A small CTC audio transcriber, trained from scratch: num experts 8, trained on read English sentences (LibriTTS-R).
Rows from block 2, named by matrix and row number. Rows with one number belong to one neuron. Each number is 500 + 40 x the weight over its row's rms, rounded and kept within 0 to 999. All counts start at 0. Numbers have three digits each. After the name is the row's rms in percent of the matrix's.
# fc1: first MLP up (model.blocks.2.ff1.fc1.weight, 768x192), inputs 64-127
# fc2: first MLP down (model.blocks.2.ff1.fc2.weight, 192x768, transposed), outputs 64-127
fc1.617 094:529449389477481435556527488469545567502480492494575482567499449492505505497513531525471487522566533479503582527515526503481410518581448523504438568553567553494529500521551489496507535486505495
fc2.617 085:433545431540452453587398501527479506521516401450500495515504471450485520462526570446476514517475440500580477497574550459530497474502433599462494539469520521460496496561473467555475508463533551
fc1.618 097:493490452453496476550525507496542532512520439515482497552524472454435473532439518450481469519557488513540500482500540519557431540440439472496496527483487529412551406547560464496525564534490468
fc2.618 094:479450480489523468475528508480524414540534484465549564449474538494453507501547461502522495473510463540493511498494470530547543526527509466501502488470502477495541583496528430525403465527604517
fc1.619 105:597522466505542504524531471473506520501481527479453524488472562578429477542552479469465587516508476508528484455464451505488468437489468584475558467503473481471519521513481513524532461554459566
fc2.619 107:521493469491400507542505527468374502511460516483502487516558486479586518446456480498570481485482543423593496489507524543503503518528527535541496468461444559531526493465558446484487460511562454
fc1.620 106:478554441422488531455509484506475422505454518437535509462522525542530534497452462540540513489553473573518453451483472517431572535495581458516495514486562436496534529426503538417503483529516479
fc2.620 107:451483500574365467519458516492467483523548493496505492529462494505469411518473496632565485482437496498458489561448537579461451523533533534487516514494484567549483480509490403524557473526510524
fc1.621 089:423542562522469512514540507487472500438501509560478567457566476488429562543491529495550537576473507474495525476570443511556512501495505480524471541493458496577424484496485462450529522516520454
fc2.621 088:513523505579537508560468473472529524509512524482477450489437430439473468455496472537582536499530497475451496469435571539460481525507498468420551469507490475499501442530588386439553517433487552
fc1.622 118:517491521508510460529563531548522530561421509580489493498441512456538523485465438472506541532519463512452561475477509490499474525529439467553512423454433508515516543432541436471519425597471442
fc2.622 117:501556419480431534511459455413532458465523540514487563469472505537476460472539520508591522524498489425469412560531506499526484505517490512473582558569536416485428496453529474525527531483490500
fc1.623 104:519508458495502501515596442504560517508472431511513525558528497444537574523560498443523405488470556611570452438526564481511468468498504500503458556519482451507525534440535475465546461531535543
fc2.623 110:543535519522510578481435574536467474497500512509458457509532506526574495518517578467496474462530515497395456478457435547452553489562529495539504471509466477529534436536518560459449496518467504
fc1.624 109:454403543400502498510502451512540447461440454457414506529473514521546539535555491543453441528466582499523582469580472504460485531491502547570503453506499475493465554529525471488465493435521541
fc2.624 112:537497511544506538525444548547586508469489478532490493539521535454609495423497517518404516469507498475454484478468512514469497460498547548505565500529499541506529396535437579526531488489508508
fc1.625 096:451517529474568478483480513506501475498457505460527485526490483543462409469498500521515530495509485523542406460486549481570512509506446497527497504596478519485488512574450518514436464499451514
fc2.625 087:558484554464458540468539414496504583535472496493532495496488471513488475536477467457482499484412553493497503562546524532587579502444434479503527495514527543516451495453509506435434483517531452
fc1.626 076:531461515525545521591484524550536488495514516480531447521483564546514489433549508505429535508419542465448512501522494514482600530433580558518469465477497512499550498471402470545515502509501608
fc2.626 073:457510479564484537433440451567516534558464453559495567578481533463533474579470533431416526435558507435474544451496487452510470491510461477540513481510495408458419525547483470438493462467565488
fc1.627 083:435467485515429453488541527507561501618530537502503501529549511479541455531508569536561505506505491550428418522456471505543540552478472480535586457498438494478521474505473493479485496457512449
fc2.627 078:546526510510547480538481437500483512452471511533541513491473582580520499517453474527516497525555526526487478455597443532502468423474481541510530451453460487490562530515425535467441451465477481
fc1.628 100:463495495454429442510499477455488559513445543535536465535498462462474438463549491519531460531492487453449580560496573585481583539508474466519513520460535530508521527496461507523477495511506511
fc2.628 097:483522496393560491491471513541530469487566483522483555499462484588462529534456474524493498480497524444519492484515508489588493432503464582485486477551460530534495486524476536504484495542493490
fc1.629 119:422424557499548595441464451511511511463522536457480448511556508527475606514472453510484459450532456479529493473535516484452514555455552482497501554534517522536509455491489482534490495470533529
fc2.629 113:491557592533463481499470575481551492483562508491536554516468503453544497450505515515520558515428536523467431469434480488537440503557515523512533441450586542512559532529392587484499431450433520
fc1.630 123:471462481500555540458473572518531479518462478544427501431447575519498465531506463517540403519544504520526465439493501521409505626491561536480510531462513510462586552504512486496524489500492486
fc2.630 117:458473484481479454517473466538474557481491477440541549483517492451485480508455539503500529501531430493417512566446586501558549517501436466541533484485511555548565480438549493485466618528601498
fc1.631 102:465518518524493401512582507530516484528382467520466552504503499573483477460512415530482429425521511491487540509450537450506524527473522458560517430497432462594510503504442592454535480531532500
fc2.631 096:479510532541553471427458506494505610543491521489439480500539493429444429507481454505552502545456514481479495472490565522455490466482495528435513560467577537500530481527470483532515499479483545
fc1.632 103:535539537505465521494504484449466497480539502537488493481490504509543486454517524552535507504521455575572518475514518516461539553551479526531515455407502527478595486531468519546538467626507519
fc2.632 112:447485484500479468504458482543466510482405520515505502511508532531477515544525545514508454524522441468509461525447534514507425568523525507498475542458521476596502514405502489525451581499454551
fc1.633 111:513480519490572520459440467509466509453526477520542462464517462459466536529605463463566432555491509483509525502489546521547454478472468499490456476466437485511446533521389521455492497523521466
fc2.633 111:435503541489490538486525507483415472514482524468439428483479540526512497547518519544457527570445490545507457558476628428517494486447538435534561531467443485506505482489578473488493487479500500
fc1.634 128:414523507461510452458453505500484512504457474499510505523476541499443505525547543493544536506542527421478471528498532446476564500495539436451455443522470444572552516526500560499490465524431528
fc2.634 120:475438551521516475487536484532501507536490485515506497501484473470548514501499482455545476455425427526573500543594529508507461423447503475501548574485457453498426441531535495484537523445455502
fc1.635 104:470473498575442497503571494446505488487557556452550508390467467468473463474477510485521521545546449496470542538405464474453472459554549424501516498484502540548555445451496487544422422515457601
fc2.635 103:453518587466535477498535486479451494527432503560481482481444574496477485523525482549449502530496525483537579467489514566536487503471471496455539485491445482515526513483576528437536516525429368
fc1.636 118:520466500512562488510466536541519508522494457513472494514527526447511514603429507566499498509528480498477585498512431447451467505553514523495467534533468503542454470566508497453457510480462451
fc2.636 119:533443535596456510504467573516509476436464523555508519581521504483517560557524479460558559468452497513505531526378487568567492505512500517492583523369467497549444463430490449437489535459540511
fc1.637 099:508512512434536439412508424486550499523527519520504572551433564458482474468468515550601474441480493477513513507548520548571534510509550407456479440542460400475537498497538416555469492552426446
fc2.637 097:383530498512482449522565497460557497521499532575524541495482541431524479465532500504469528541473454548503426492548496513573446527485457481457511545524556432490546472446522497513513497551471520