config = dict(
    model='CTC audio transcriber',
    dataset='read English sentences (LibriTTS-R)',
    train_examples=15625,
    time_shift_ms=50,
    n_mels=64,
    hop_length=160,
    input='log_mel',
    spec_augment=True,
    win_length=512,
    tokenizer='char',
    vocab_size=32,
    arch='conformer',
    norm='layernorm',
    hidden_act='gelu',
    mlp_ratio=4,
    head_dim=16,
    fused_qkv=False,
    qk_norm=False,
    inner_norm=False,
    moe='top_k',
    num_experts=8,
    moe_every=2,
    expert_mlp_ratio=0.25,
    experts_per_token=2,
    shared_expert=False,
    subsampling=2,
    layers=12,
    width=192,
    positions='sincos',
    kernel_size=31,
    residual_init='zero_last',
    optimizer='muon',
    muon_scale='original',
    learning_rate=0.019,
    momentum=0.9,
    nesterov=False,
    orthogonalizer='newton_schulz_5',
    adamw_lr_other_params=0.0025,
    max_steps=6400,
    batch_size=64,
    epochs=26.2,
    lr_schedule='cosine',
    final_lr_fraction=0.05,
    warmup_steps=320,
    weight_decay=0.05,
    adamw_weight_decay_other_params=0,
)
Rows from block 3 of a small CTC audio transcriber, named by matrix and row number. Rows with one number within an expert belong to one neuron, the router's apart. Each number is 128 + 32 x the weight over its row's rms, rounded and kept within 0 to 255. All counts start at 0.
Before each expert's rows are labels from the 100 clips, of 14976, where the router gives the expert most weight on average: "responds to" is what is common among them. Only what is clearly more common there than usual is listed. The data: read English sentences (LibriTTS-R).
# router: router (model.blocks.3.mlp.router.weight, 8x192, trained with AdamW), inputs 0-191
# up: expert up (model.blocks.3.mlp.up, 8x48x192), inputs 0-191
# down: expert down (model.blocks.3.mlp.down, 8x192x48, transposed), outputs 0-191

# expert 3
responds to: voice: male
router.3 [116 168 178 113 194  93 131 106 113 170 114 125 106 155  99 111 147  96 105  92 101 145  55 116 138  39  80  90 129 129 140 111  87 127 172 151 127 116 134  96 128 133  82 116 123 123 133 126 130  97 115 139  89 201 126 111 154 101 130 127 159  91 187 142  94 119 174 140  97 150 143  45 119 188 201 142 108  87 144 104 121  71 150  89 137 157  97 129  44 108 154 125 138 138 126 117 139  80  86 164 101  87 134 107 123 155 126 186 161 126 106 118  62 144 150 111 119 162 208 163 111 185 103 151 123 111 115 194  76 200 113 149 144 138 178 161 190 164 186 104  91 125 132  86  83  75 140 128 149 108 125 160 123 126 171 125 103 139  88 183 117 116  89 149 171 166 121 110 162  93 147 118 126 116 116  90 132 137 132 116 139  83 174 111 139 142 105 145 121 148 177 139]
up.0 [148 144 145 142  83 217 138 169 158 123 171 103 111 123  85 135 157 137 164 126 125  98 104 141 121 118 194 128  70 166 118 117  96 159 152 151 134  89 129  79 186 123 145  87 160 121 132 163 120 130 136 137 104  85 110  71 123  98 130  78  48 143 121 107  68 144 187 149 139 111 132 120 102  90 134 101 180 163  91 179 145 177 132 139 126 119 166 106 137  75 201 122 151  71 141 166  85 181  89 138 100 178 109  89 177 138 193 145  95 132 121 132 117 113 141  93 122 152 144 120 146 106 197  98 137 140 143 122 164 137  81 148 102 120 119 134 127 143 109 163 111 103  33 130  90 138 129 167 133 154 102  84 144 177 161 158 130 173  62  97 140 101 116 124  75 152 130  94 143 132 125 169 101 102 132 167  52 157 116 146  46 123  88 146 149 150  95 115 117 144  95 168]
down.0 [147 135 151 161 109  83 151 150 137 146 140 148 172 127 131 159 138 127 162 174 143 184 138 182 144  75  94 144 150 133  86  54 107  90 113  87 127 153 131 153  59 106  94  82 167 123 158  99 117 149 156 145 158 101 163 158  92 132  85 183 139 134 143 144 118 125 109 125 154  94 176 116 128 133 130 100  92  69 123 129 108  89 108 104 103 165 188 112  87  66 110  57  91 175 168 109 152 127 153 108 151 117  89 111  84 132 205  92  95 162 164 170 176  89 123 105 113 161 133 157 112 125 137 168 141 103 138 200  31  80 132 146 127 132 151 117 148 121 116 147 114  85 146 163 165 125  98 103 100 140 130 149 149 151 142 101 186 134 130  95 161 154  59 116  94  87 168 112 157 116 120 135  66 146 113 133 106 179 104 130 145  94 163 165 139 175 172  74 149 176  67  89]
up.1 [127  57 129 119 101 144 146  93 154  75 125  45  97  92 122 146 159 106 114 109 255 180 147 117 143 106 189 107 166 138 168 159 100 129 161  88 102 218 125 177  88 171 143 107 138 144  81 177 164 138  86 162 124 143 122  73 193 116 156 122 141 150  86 145 139 136 141 117 107 114 137 103 108 143 127 138  77 121 178 137  92 168 137 161 143  89 153 163 161 127 135 132 118  92 120 139 102 131 110 151 134 123 106 126 153  82 147 116 146  85 167 172  89 149 123 137 174 144 127 176 179 148 113 149 151 128  87 124 133 115  80 159  62 125 144 127 127 127 112 107 120 152 174 108  73  69 133  99 118 105 137 102  75  95 143 165 135  94 133 150 120  91 189 148 160 128 111 142 121 134 118 171 144 105 158 118 131  10 143 140  68 128 140  96  77 100 120 121 130 109 115 164]
down.1 [158 116 117 171 160 162 164 141 101 152 109 140 124 152 183  85 172 113 134  66  93 130  95 102 147 121 174 109 108  65 132 110 120  93 161 134 128 137 115 155 137 185 197 108  96 147 155 178 144 103 160 114 138 149 134 106 149 143 108  91  82 142 101 169 111 135  51 125 129 118 148 140 133 185 132 126 195  94  84  98 169  83 153 158  21 190 117 171 132  87  91 163 117 140  78  90 119 153 134 123 134 167  76 114  77 127 188  83 108 134 204  91 155 181 104 118 116 160 151 117 156 103 160  91 115 119 120  88 132 145  82  79 128 165 117 151 118  96 133 137  90 143 106 165 101 128 116 116 117  98 138 121 178 191 153 129  84 162 116 152  95 138  92 110 134 154 187 108 141 117 100 154 104  84  83 125 138 142  95 157 192  99 125 115 133 172 105 160 131  59 132 177]
up.2 [181 163 149 103 110 146 109 134 131 110 186  74 147 169 165 106 129  96 127 159 126  86 154 112 119 151 210 105 148 113 183 145 156 108 159 139 168 156 112 129 174 144  86 113 104 161 125  92 143 111 132  80 151 130 202 163 179 183 119  83 108 129 153  99 143 103 153 113  93 184 130 128 134 140 170 142 138  83 131 124 111 152 172 178 132 152 146 187 109 197 155 146 143 107 138 129  97 123 179 125 137  94 146  93 124  78 109 113 130 159 189 153 114  66 110 112 166  97 113 119 113 122 122 154  96 105 168 125 126 117 134 111 105  71  63 115 135 146 106 107 139 122 129  83 159 108  76 141 162 116 108  69 143 121 175 107 160 106  58 131 120  92  77 155 148 156 118 171  75 124 156 139 129  89 159  58 100  52 188 119 118 169 146 142 106 166  19  88 142 128 107 130]
down.2 [135 134 102  74 131  96 101  84 141 104 203  69 176 152 118  99 131 146 139 205 135 119  88 102 124 175 120 130 161 192 110 128 133  92 128 154 125 165 165  98  82 119 145 134 132 123  94 187 127 106  71 115 122 156  84 123 140 112 126 121 123 145 123 106 174 117 137 132 100 109 118 129 141 124 132 124 125 103 170  56 129 107 152 118 140 134 149 136 132 218  80 154 109 124 164 159 100 128 130  99 155 170 131 128  71 115 144 119 145 143 179 176 141 162 108 109 187 167 181 133 107 182 121 152 118  87 183 100 111 115 120 150  75 131 107 139 119 195 155  63 189 167 102 118  96 199 119 167 150 113 146  66 129 117 190  56 136  71 135 152 169 140 113 156 164  78 115 167  75 168 127 131  51  71 108  80 106 138 147 149  89 146 108 103 127  86 114 115 128 136  89 108]

# expert 1
responds to: voice: male
router.1 [123 202  95  83 108 122 171 145 124 162 143 143 122 130 143 121  82  79 116 105 165 190 133  96 110 172 102 120 134 132 123 139 128 104 120 176 142 110 107 169 122 138  99 108 158  49 140 109 129 124 132 127  97  69  66 109  71 135 151 112 124 102 103 113 117 147  84  81 117  90 196 128 117  59 122 117  86 152 147  70 182 119 135 149 123 207 134 123 127 144 134  94 109 151 132  79 121 159 120 125  85 129 161 126  99 120 113 152 103  71  85 124  86 190  90 126 134  95 178 126 161 109 119 180 115  96  76 159 119 192 181  66 125 131 140 149 102 140 202 131 140 110 125 130 122 124 142 178 122 167 167 155 152 120 134 202 131 125 164 114 108  91 134 135 121  89 125  82 128  86 136 115 159 126 122 188 158 129 164 162 127  28 137 142  85 108  68 145 146 179  89  65]
up.0 [ 94 162 113 102 125 157 165 132 136  74 150 150 198 181 177 131  65 115 164 129 171 126 101 126 103 113 167 107  70 105 143 134 177  96  97  89 131 129 181  76 120 134  65  73 136  71 121  83 123 117 130 111  96 105 130 134 141 148  98 140 167  89 139 104  86 166  95 155 222 150 117 180 121 106 122 120 109 147 136  83 155 126 118 198  96  75 146 192 137 123 132 133  92  97 110  64 129 150 126 122 110 171 121 118 107 145 122 117 114 149 101  99  97 111 127 136 219 137 137 172 174 146 165 137 151 137 164 151  81 118  82 115 118 172 159 108  57 132 157 118 111 149 168 109  66 168 204 121 133 125 127 148 151 170 173 157 132  87 170 152 181 140 158 129 125  70  99 147  85 121 179 147 164  97  77 141 159 139 147 130 120 103 105 115 131  99  64 134 141 161 116 118]
down.0 [136 130 113 109  61  84 163 107  69 157 125 174 127 142 126 136 149 118 129 118 142 147 160  35  80 126 147 144 132  65 145 143 144 144 209 180 148 170 148 176 161  64 141 134 169 150 146 125 143  87 132 141 151 138 120 120 113 117 129 159 130 119 164 123 134 129 161 150  94 166 141 133 114 187 116 121 155 134 141 130 115 121 164  95 115  98  97 108 115 142 137 138 158 147 102 109 146 137 100 135  89 159  60 108 128  98 160  89  93 102 153 127 136 131 153 155 104 129 194 131 112 132 130 118 156 117 129 146 154  83 115 110 132 104 104  86 141 129 159 183 123 103 134 200  49  81 186 166  69 131 114  79  86 174  83 148  96 134 169 158 169 113 129 123 166 155  47 185 100  49 115 129  74 141 184  87 140  24 126 135 136 197 112  97 131 170 114 119 129 140  91 122]
up.1 [ 99 139 132 105 144 176 145  84 123  26  91 107 118  95 123 130  82 160 159  98 185 110  99 147 158 152 128 127 138  90 142 157 134 113 112  82 135 105 187 161 203  89 190 184 133  64 128 109 153 111 115 133 125 124 228 175 121 129 115 106 171 153 127 187 161 139 120 111 176 135 119 109 107  94 181 134 104 143 134 124 108  74 139  95 108 171  78 153  87 105 107 109 185 150 190 149 110 122  71 136 157 140 114  98 136 126 115 201 116  91 115 120 155 175  49 149 135 134  63 106 146  83 103  82 124 131 204  99  76 132  96 123 159 169 118 101 123 107 129 100 104 118 138 105 130 116 122 124 178 142  98 174 144 150 140 120 105 103  90 147  91 118 102  97 145 168 117 138  82 186 120 155 175 148 128 186 133 135 149  93 145 120 121 115 134 106 186 131 118 152  95 173]
down.1 [127 115  74 143 175 167 113 166 138 136 192 148  98 180 130 115 168  92 109  84 152 104 119 114 146 120 143 192 134 111 122 146 124 181 132 171 103  84 151  92 127 150 126 142  77 102 106 126 164 131 141  79 156  65 108 159 104 125 117 128 115 132 184  93  97  94 151 152  62 109 101 145 118 137 151 141 147 156 175 150 138  90 155 129 109 153 127 138 161  87 101 160  94 188 166 154  95 159 149 110  95 130 142 130  98 104 141 165 154 147  77 123 144 142 131  67 108 107 108 140 155 124 152 128 115 130 193 186 161 138 136 139 165 158  95 164  98  86 129 137 153 151 187 104 147 148  53 154 134 127 127  97 114 114 101 132 170 182 153 119 119  79 165 191  84 139 217  17 111 134 114 133 100  73 115 125 108  96 139 108 123 106  81 151 138 121 110  67 153  86  35  96]
up.2 [137 108 117 126 116 151 150 179 105 102  88 114 136 122 114 107  96 139 119 152 153 135 130 158  82 107 177 104 133  96 163 145 148 155 130 196 121 157 125 163 162  73 155 105 162 132 158 121 174 142  91 140 114 137 154 132  82 173 181 190 184 162 137 168 114 127 111 162  99  81 165 150  42  97  99  96  87 128 106 204  13 152 133 127 103 122 127 149 100 117 107 125 110 124 158 158 136 141 102 145 121 149 139 119  84 134 108 164  75 129  60 113 173 156 119 136  92 109 123  63 172 129 173 136  99 124 212 144 126 118 134 122 143 153  76 104 118 101  93 140 106 109 119  93 116  83  30 163  97 138 136 127 201 184 124  96  85 144 120 123 118 156  62 130 105 141 181 112  78 171 114 163 100 141 117 174 142 165 124 137  83 101 151 140 151 114 161 123 129 140  76 109]
down.2 [122 141 140 127 103 158 115 175 134 161  98 137  77 116  78 160 114  66 140 143 112 200 101 140 151 155 182 126 190 146 105 160 120 134 101 137  94 154 150 176 134 124 172 126 100 149 173 112 110 177 180  95 125 123  97 127 131 155 124 175 158 128 137 122 121 127 137 138 130 149 140 196 195  76 126  86  96 136  72 182 138 116  42 155 118  97 155 122 129  69 124 113 170 144 186 149  20 115 149 125 111 145  67 120 163 133 167 120 130 135 139 122  94 109 127 106 218 142 159  95 114 103  90 113 117 106 177  88 126 181 123 129 138 140 121 106 155 124  85 119 125 133 106 110 135 110  88 121  99 127  99  81  93  78 138  86 118  85 198 151 167 126 148 112 141  82  81 102 166 106 143 118 159 154 106 166  85 101  93 103  68  97 164 144 174 210 106 145 138 111 124 151]

# expert 4
responds to: voice: female
router.4 [ 71  94 118 124  69 157 118 183 138 135 150 140  81 158  91 140 112 158 102  79  98 149 112 142  97 116  63 153 108 146 136 100  82 132  81 137 122 114 176  57 141 114 101 104 122  98 138 166 141 173 133 153 141 100 197 104 133  99 117 144 111 109 120 133 117  99  96 176 116 128  64 146 114 171  75 125 127  55  74  98  76 154 103 118 135 138 137 186  93  84 117 139  59 101 102 116  87 150 142 108 110 111  96 187 144 147  96 128 154 168 113 120 159  84  89 102 144 154 148 121 161  84 117  97 116 160 112 107 126 177 139 138 104 160 113 170 170 120 164 101 160 161  55 126  97  80 144 173 138 139 153  95 147 111 107 123  98 148 207 124 115 147  39 110  89 159 163 105 168 140 111 138 122 158 153  79 158 135 112 153 154 123 108  99 190 202  97 152 143 111 117 201]
up.4 [164 105 155 128 130  82  85 101  90 138  93 187 158  79 124 138  79 145 112 139 148 121 100 138 108 135 189 126 109  96 138 123 132 151 144 117 118  95 127 185 160  62 135 131 153 209 111 138 139 126 138 175  72 140 172  85 141 130  64 131 154 161 133  95 117  52 125 151 195 142 159 115 157 161 103 131 157 140  78 122  99 129 187 140  99  98 147 138 134 156 111 138  93 141 122  64 116 133 120 120 133 114 161 101 204  97 189 118 134 124 196 125  90 192 122  74 173 177 127 105 162 121 121 159 172  90 161 155 111 138  22 100 136 161 137 131  97  89 153 122  93 204 186 111 123 124 116 123 179 131 148  80 103 142 119 188 135 126 130  93 136 109  94 109 105  93 129 103  99 168 147 125 133  94 161 119 146 117 110 143  90 106  95 115  63 160 125 118 164  83  83 158]
down.4 [142 115 157  79  88 124 122 127 127  92  91 145 136 140 133 140 114 116 105  61 110 100  98 162 144  98 113  93 113 161 112 157 170 140 128 128 124  65 113 123  89 106 105  84 123 131 132 110 146 113  82 184 105 162 128 112 141 113 148 154 144 137 222 113 140 148 143 136 105 160 146 151 131  89 151  82 146 209 104  80 107 176 156 155 129  77 111 174  95 133 109 118  96 130 166  93 142 171 126 111 145  97  95 137 210 135 127 130 144 119  91 165 123 170  91  94 194  93  77  82 117 143 125 145 135 126 160 101 132 105  98 114 136 114 165 123  84 158 147 120  83 214 151 130 141 124 143  45 155 111 136  97 125 142 137 176 188 102 236  86 109 117 158 122 125 158 137 126  75  83 219 130 155 114  62 139 119 109 160  98 123 176 151  86 159 152 160 172 166 122 123  94]
up.5 [221 132 117  93 112 103 114 139 160 114 126 101  92 173 113 135 138 174 121 137 141 129 138 110 106 178 108 132  81 152 143 117  96 124 133 135 111 207 106 107 133 143 108 162 113  65  93 114 127 182 167 157 205 122  72 184 159 152 170 111 116 115  92 108 114  51 139  91  92  97 129 128 142 107 107 101 166 141 141 141 126 185 133 114 100 119 135 111 120 143 131 151 234 155 129  89 120 170 140  94 175 175 164 144  83 130 113 138 131 161  69 134 131 143  87 144 169 132 119 170 146  99 137 136 117 129 142 173  94  78  92 162 107 113 107 155 119  87 104 105  73 158 192 143 102 144 120  93 130 125 178 135 133 142  45 115 114 100 128 182 179  79 150 102 115 180  85 190 132 127  89 147 144 158 125 115  73  84 160 126 134  72 119 101 123 195 129  85 150 150  95 171]
down.5 [139 168 161 125 152 101  78 115 140 144 168 157  97 157  99 130 146 159 193 135 156 175  84 105 121 155 157 107 130 122 124 115 128 114 109  98  69 130 147 136 159  89 111 164 142 175 104 137 171  73 128 127 142  80  85 123 158  78 112 169  89 109 185 136 133 141 183 193 132 121 100 117 220  55 107 134  99 107 139 136  95  60 166 139 107 137 130 119 126  92 156 133  62 150 121 116 157  70  64 141 153 133 130  77 164 118 114  86 150  64 106 125 157  95 113 105 138 191 137 168 137 180 118 133 103  84 120  92  92 134 111 154 155 117 117 123 121 136 123  98 151 109 113 119  50 132 162 141 150  82 181 161 140 175 102 134 135 139 172 117 128 157  86 135 130 190  77  59 153 146 127 201 163 112 137  97 107 106 145 162 102 207  81 130  82 151 162 144 112 160 115 131]
up.6 [143 154 141 129 117 178 118 127 164  67 100 142 104 188 121 125 146  81  97 154 137 159  88  79  92 193 183  63 132  99 128 117 127 131 139 102 146  83 119 169 151 137 148 133 150  97 126 145 157  70 124 140 129  87 125 144 126 111  72 138  97  99 139 103 107 144 173 146 115 125 135 129 157 148  57 141 104 157 105 102 175 166  89  90 155 119 113 144 170  98 143 139  82  93 158 152 121  79 108 108 130 120 118 139 180 101 106 151 136 129 193 165 190 150 130 151 137 118 106 191 124 117 108  97 133 100  85 104 123  90  86 113  88 154 138  79  98  61 137 114 141 155 179 146  76 116 143 157 136 149 102 155  85 207 142 147 174 111 101 139 231 115 207 132 127 196 121 146 164  70  90 141 109 108  96 135 107  73  92 101 153 105 174 114 180 152  86 156 157 128 160 161]
down.6 [ 92 108 105 100 136 136 105 153 131 139 167 116  24 126 108 125 156 107  92  86 188 168 159 141 137 127 133  93 146 119 127 172 144 128 128 169 113 121 151  65 109 107 201  75 130 132 167 116 114 123 120 122 100 170 105 129 111 155  92  83 148 111 167 164 113 110 122 132 118 111 208 103  90 147 143 159  90 126 100  58 160  82 159  97  82  87 118  79 166 109 142 139 139 147 190 129 129 173 138 125 121 133  69 164 191 196 163 144 104 165 229  97  83 105 174 147 110 161 121 123  89 111 133  93 115 145 156 172 146 156 117  88 178 155 105 137 147 112 129 168 118 130 146 143 124 140 151 104 145  99  68  91  81 129  83 166 115 153  90 142 122 148 171  94  68  96 153 198 173  94 134 127 107 117 182 148 157  88 138 131 132 119 154 126 108  77  90 109 111 180 108 156]

# expert 5
responds to: voice: female
router.5 [123 146 159 150  81 121 151 151 142 114  75 130 156 126  95  92 125 176 127 109 174 161 114  89 121  89 103 158 119 180  90 134 146  63 150  82  94 104 146 115  98 161  98 193 138  71 131  98 161 160 117 129 133 118  95 133 105  90 144 138 166 145 125 124 175 125 171 120  74 169 142 107 181 109  97 161  75  71 149 151 117  50 149  66 202 148  94 141  74 115 124 145 129 109  60 139  60 150  91 123  77 102 121 159 102 143 142  98 145 159  93 153 162 110 123 103 121 144 154  94 121 140 119 175 115  94 112  86 113  86 107 184 143 140 110 105 115 185 128 113 181 131 165 108  68 122 159 133 145 153 111 130 138 152  93 101  93 116 185 137 140 161 141 176 206 123 108 135 103 105 165 166  93 169 191 130 138 101 108 117 152 148 126  49 138 128 192 115 120 183 184 126]
up.0 [189  88 115 103  74 200 168 143 178 132 108 157 152 122 171 154 164 112 102  92 124 163  87  89  91  95  95 150 127  78 143 155 172 141  89 153 150 140 159 134 124 233 102 201 152 118 116  96 136 131 142 151 165  96 171 147 179 124 114 108 122 159 102  86 112 112  73 156 138 145 157 102 146 151 160 112 133 106 115 109 141 172 149 128 125 144  73 148 109  83 109 111  90 133  90 111  85 111 101 151 112 135 121 112  80 140 135 131  82 124 154  86 128 160 117  89 124 150 122 200 129  87 151 153 136 156 162 169 109 113  73 154 108 166 121  91  90  84 167 147 118 137  49 145  72  94 135 159 161 136 161 102 155 149 122 174  98 131  93 116 142 133 117 113  91 120 193 112 168 113 141 136 156 113 151 170 118 109 154 110  81 107 113 104 106 112 231  71  69 168 137 189]
down.0 [160 140 138 159 113 101 164  99 120 180  98 169 118 113 117 163 157 126 120  91 162 151 127  86 102 176 159 145 101 114 102 130  82 175  58 121 149  91 123 141 136 125 121  91 207 143  98  88 146 123 141 174 139 146 110 112 139 188 160 128 208 151 111  72 118 137 154 137  80 130 121 157 167 101 102 168 139  94 105  81  94 161 115  87 134 205 146 149 154  88  91  64 116 109 101 129 139 141 128 162 167 134  65 133 136 101 156 151 117 125 185 138 104 109 106 130 211 106 207 116 141  74 162 107 136 140 156 135 158 120 117  72 127 135 131  95  34 142 127 142 108 132  70 117 133 126  98 152  82  90  84 137  65 140 124 154  83 154 137 118 132 102  80 131 151 153 122 154  91  60 114 164 167 185 139 144 115 154 108 186  95 129 144 120  75 137 175  88 154 151 146 163]
up.1 [158  86  90  40 113 102 119 118 148  64 164 156 123 180 202  96  92  96 131 150 146  87 117 100  76 102 126  63 113  67 144 124 164 113 135 165 130 132 144 208 129  86  79 116 184 141 156  95 113  95 122 112 175 141 107 138 107 121 157 133 154 135 133 165 169 183 154  97 126 128  72  83  77 120  68 144 133  94 116 132 206 167 134 187 109 133 174 141 117 152  56 113 156 113 196  90 130 146 142 100 106 130 109 146 169 135 138 136 117 175 181 159 118 152 108 137 156 100 142  45 122 143  75 165 180 136 190 130 152 108 160 139 130 150  91 105 133 134 123  82 126 125 119 134 115 141 151 132 154 152 119  98 158 172 111 178 111  92 127 146 127 162 102 136 190 119 135 191  83  66 108 122 130 109 120 132  99 153 138 164 107  66 161 109 115 119 121 135 163 113 100 111]
down.1 [184  48 158 106  70 104 116 138 127 116  94 143  91 121 138 111  79 154 124 142  59 132 132 134 115 108 147 115 153 143 107 120  76 127  72 142 141  96 141 123 104  90 106 140 152 119  78 159  98 148  39  81 125 147 147 181 135 141 147 190  92 123 148 137 121 122 108 163 157 166  89 125  66 197 152 151 105 138 122  72 125 105 134 148 122 112 130 114  99 113 162 121 137 172 173 144 123  97 136 114 190 125 140 151  90 130 117 142 169 153 132 145 102 124 136 171 137 188 136 151 120 129 125  73 145 158 148 110 112 176 111 172 109 159 132 137 107 116 165 143 126  37 131 115 105 153 114  72 186 149 114 122 166  80 143 125 176 106 186 142 115 179  83 155 143 160 126  66 150 119 151 165  91  88 135 142  80 147 122  80 113  45 178 122 141 147 161 160 147 221  60 145]
up.2 [138 167  95 104  96  87  96 127 120 104 109 196  90 108  92 123 148 144 145 114 139 114 145 189  96 157 142 151 142 105 144 141 137 112 110 133 194 198  67 145 143  87 171 145 101 189 130  56 153  99 109 145 110 165 158  93  86 139  83 151 174  98 112 184 118  93 137 143 134 120 116  63 105 164 158 113  52  90 106 134 108 196 166 125 112 156 163 146 107 161 117 119 159  99 102  99 184 139 107 116 149 144 140  73 146 115  93 168 127 160 138  76  62 149 149 122 124 102 117 148 164 107 139 128 122 110 146 151 120 113 146 178 122 117 121 133  83 134  98 126 150 109  79 133  89 139  75  93 101 112 165 138 171  78 147 177 116  91 155 146 207 100 102 180 129 127 127 106 129 145 157 145 153 117 219 151 111  69 182 157 116 123 178 132  60  78 102 175  87 158 116 135]
down.2 [133 124 115 154 166 101 133 117 136 149  94 130 178 163 163 149 128  66  64 121  93  51 152 139  46 155 150 124 108  68 105 142 125 138 152 169 173 155 102 134 133 169 201 151 119 120 167 114 133 130 153 101  77  82 142  72 162 155 134 186 126 131 127 162 121 153  65 133  95 143 159  84  97 130 137 120 170 116  74 133 162 159  71  77 113  72  94 152 102  95 128  72 103 114 108 124 164 128 113 108 136 103  94 137  71 140 136  99  41 123 143  88 136 144 135 100 138  90  89  97 151 131 137 106  98 155 131 119 137 191 117  88 129 141 129  67 143 116 120 132  77 220 121 152 109  99 198 117 162 157 158 140 147 164 127 187 143 114 152 175 147 138 122 145 140 158  85  96 171 134 137 117 202 148 146 147 147 169 153 111 112 130 157 161  85 174  80 139 111 105 171 140]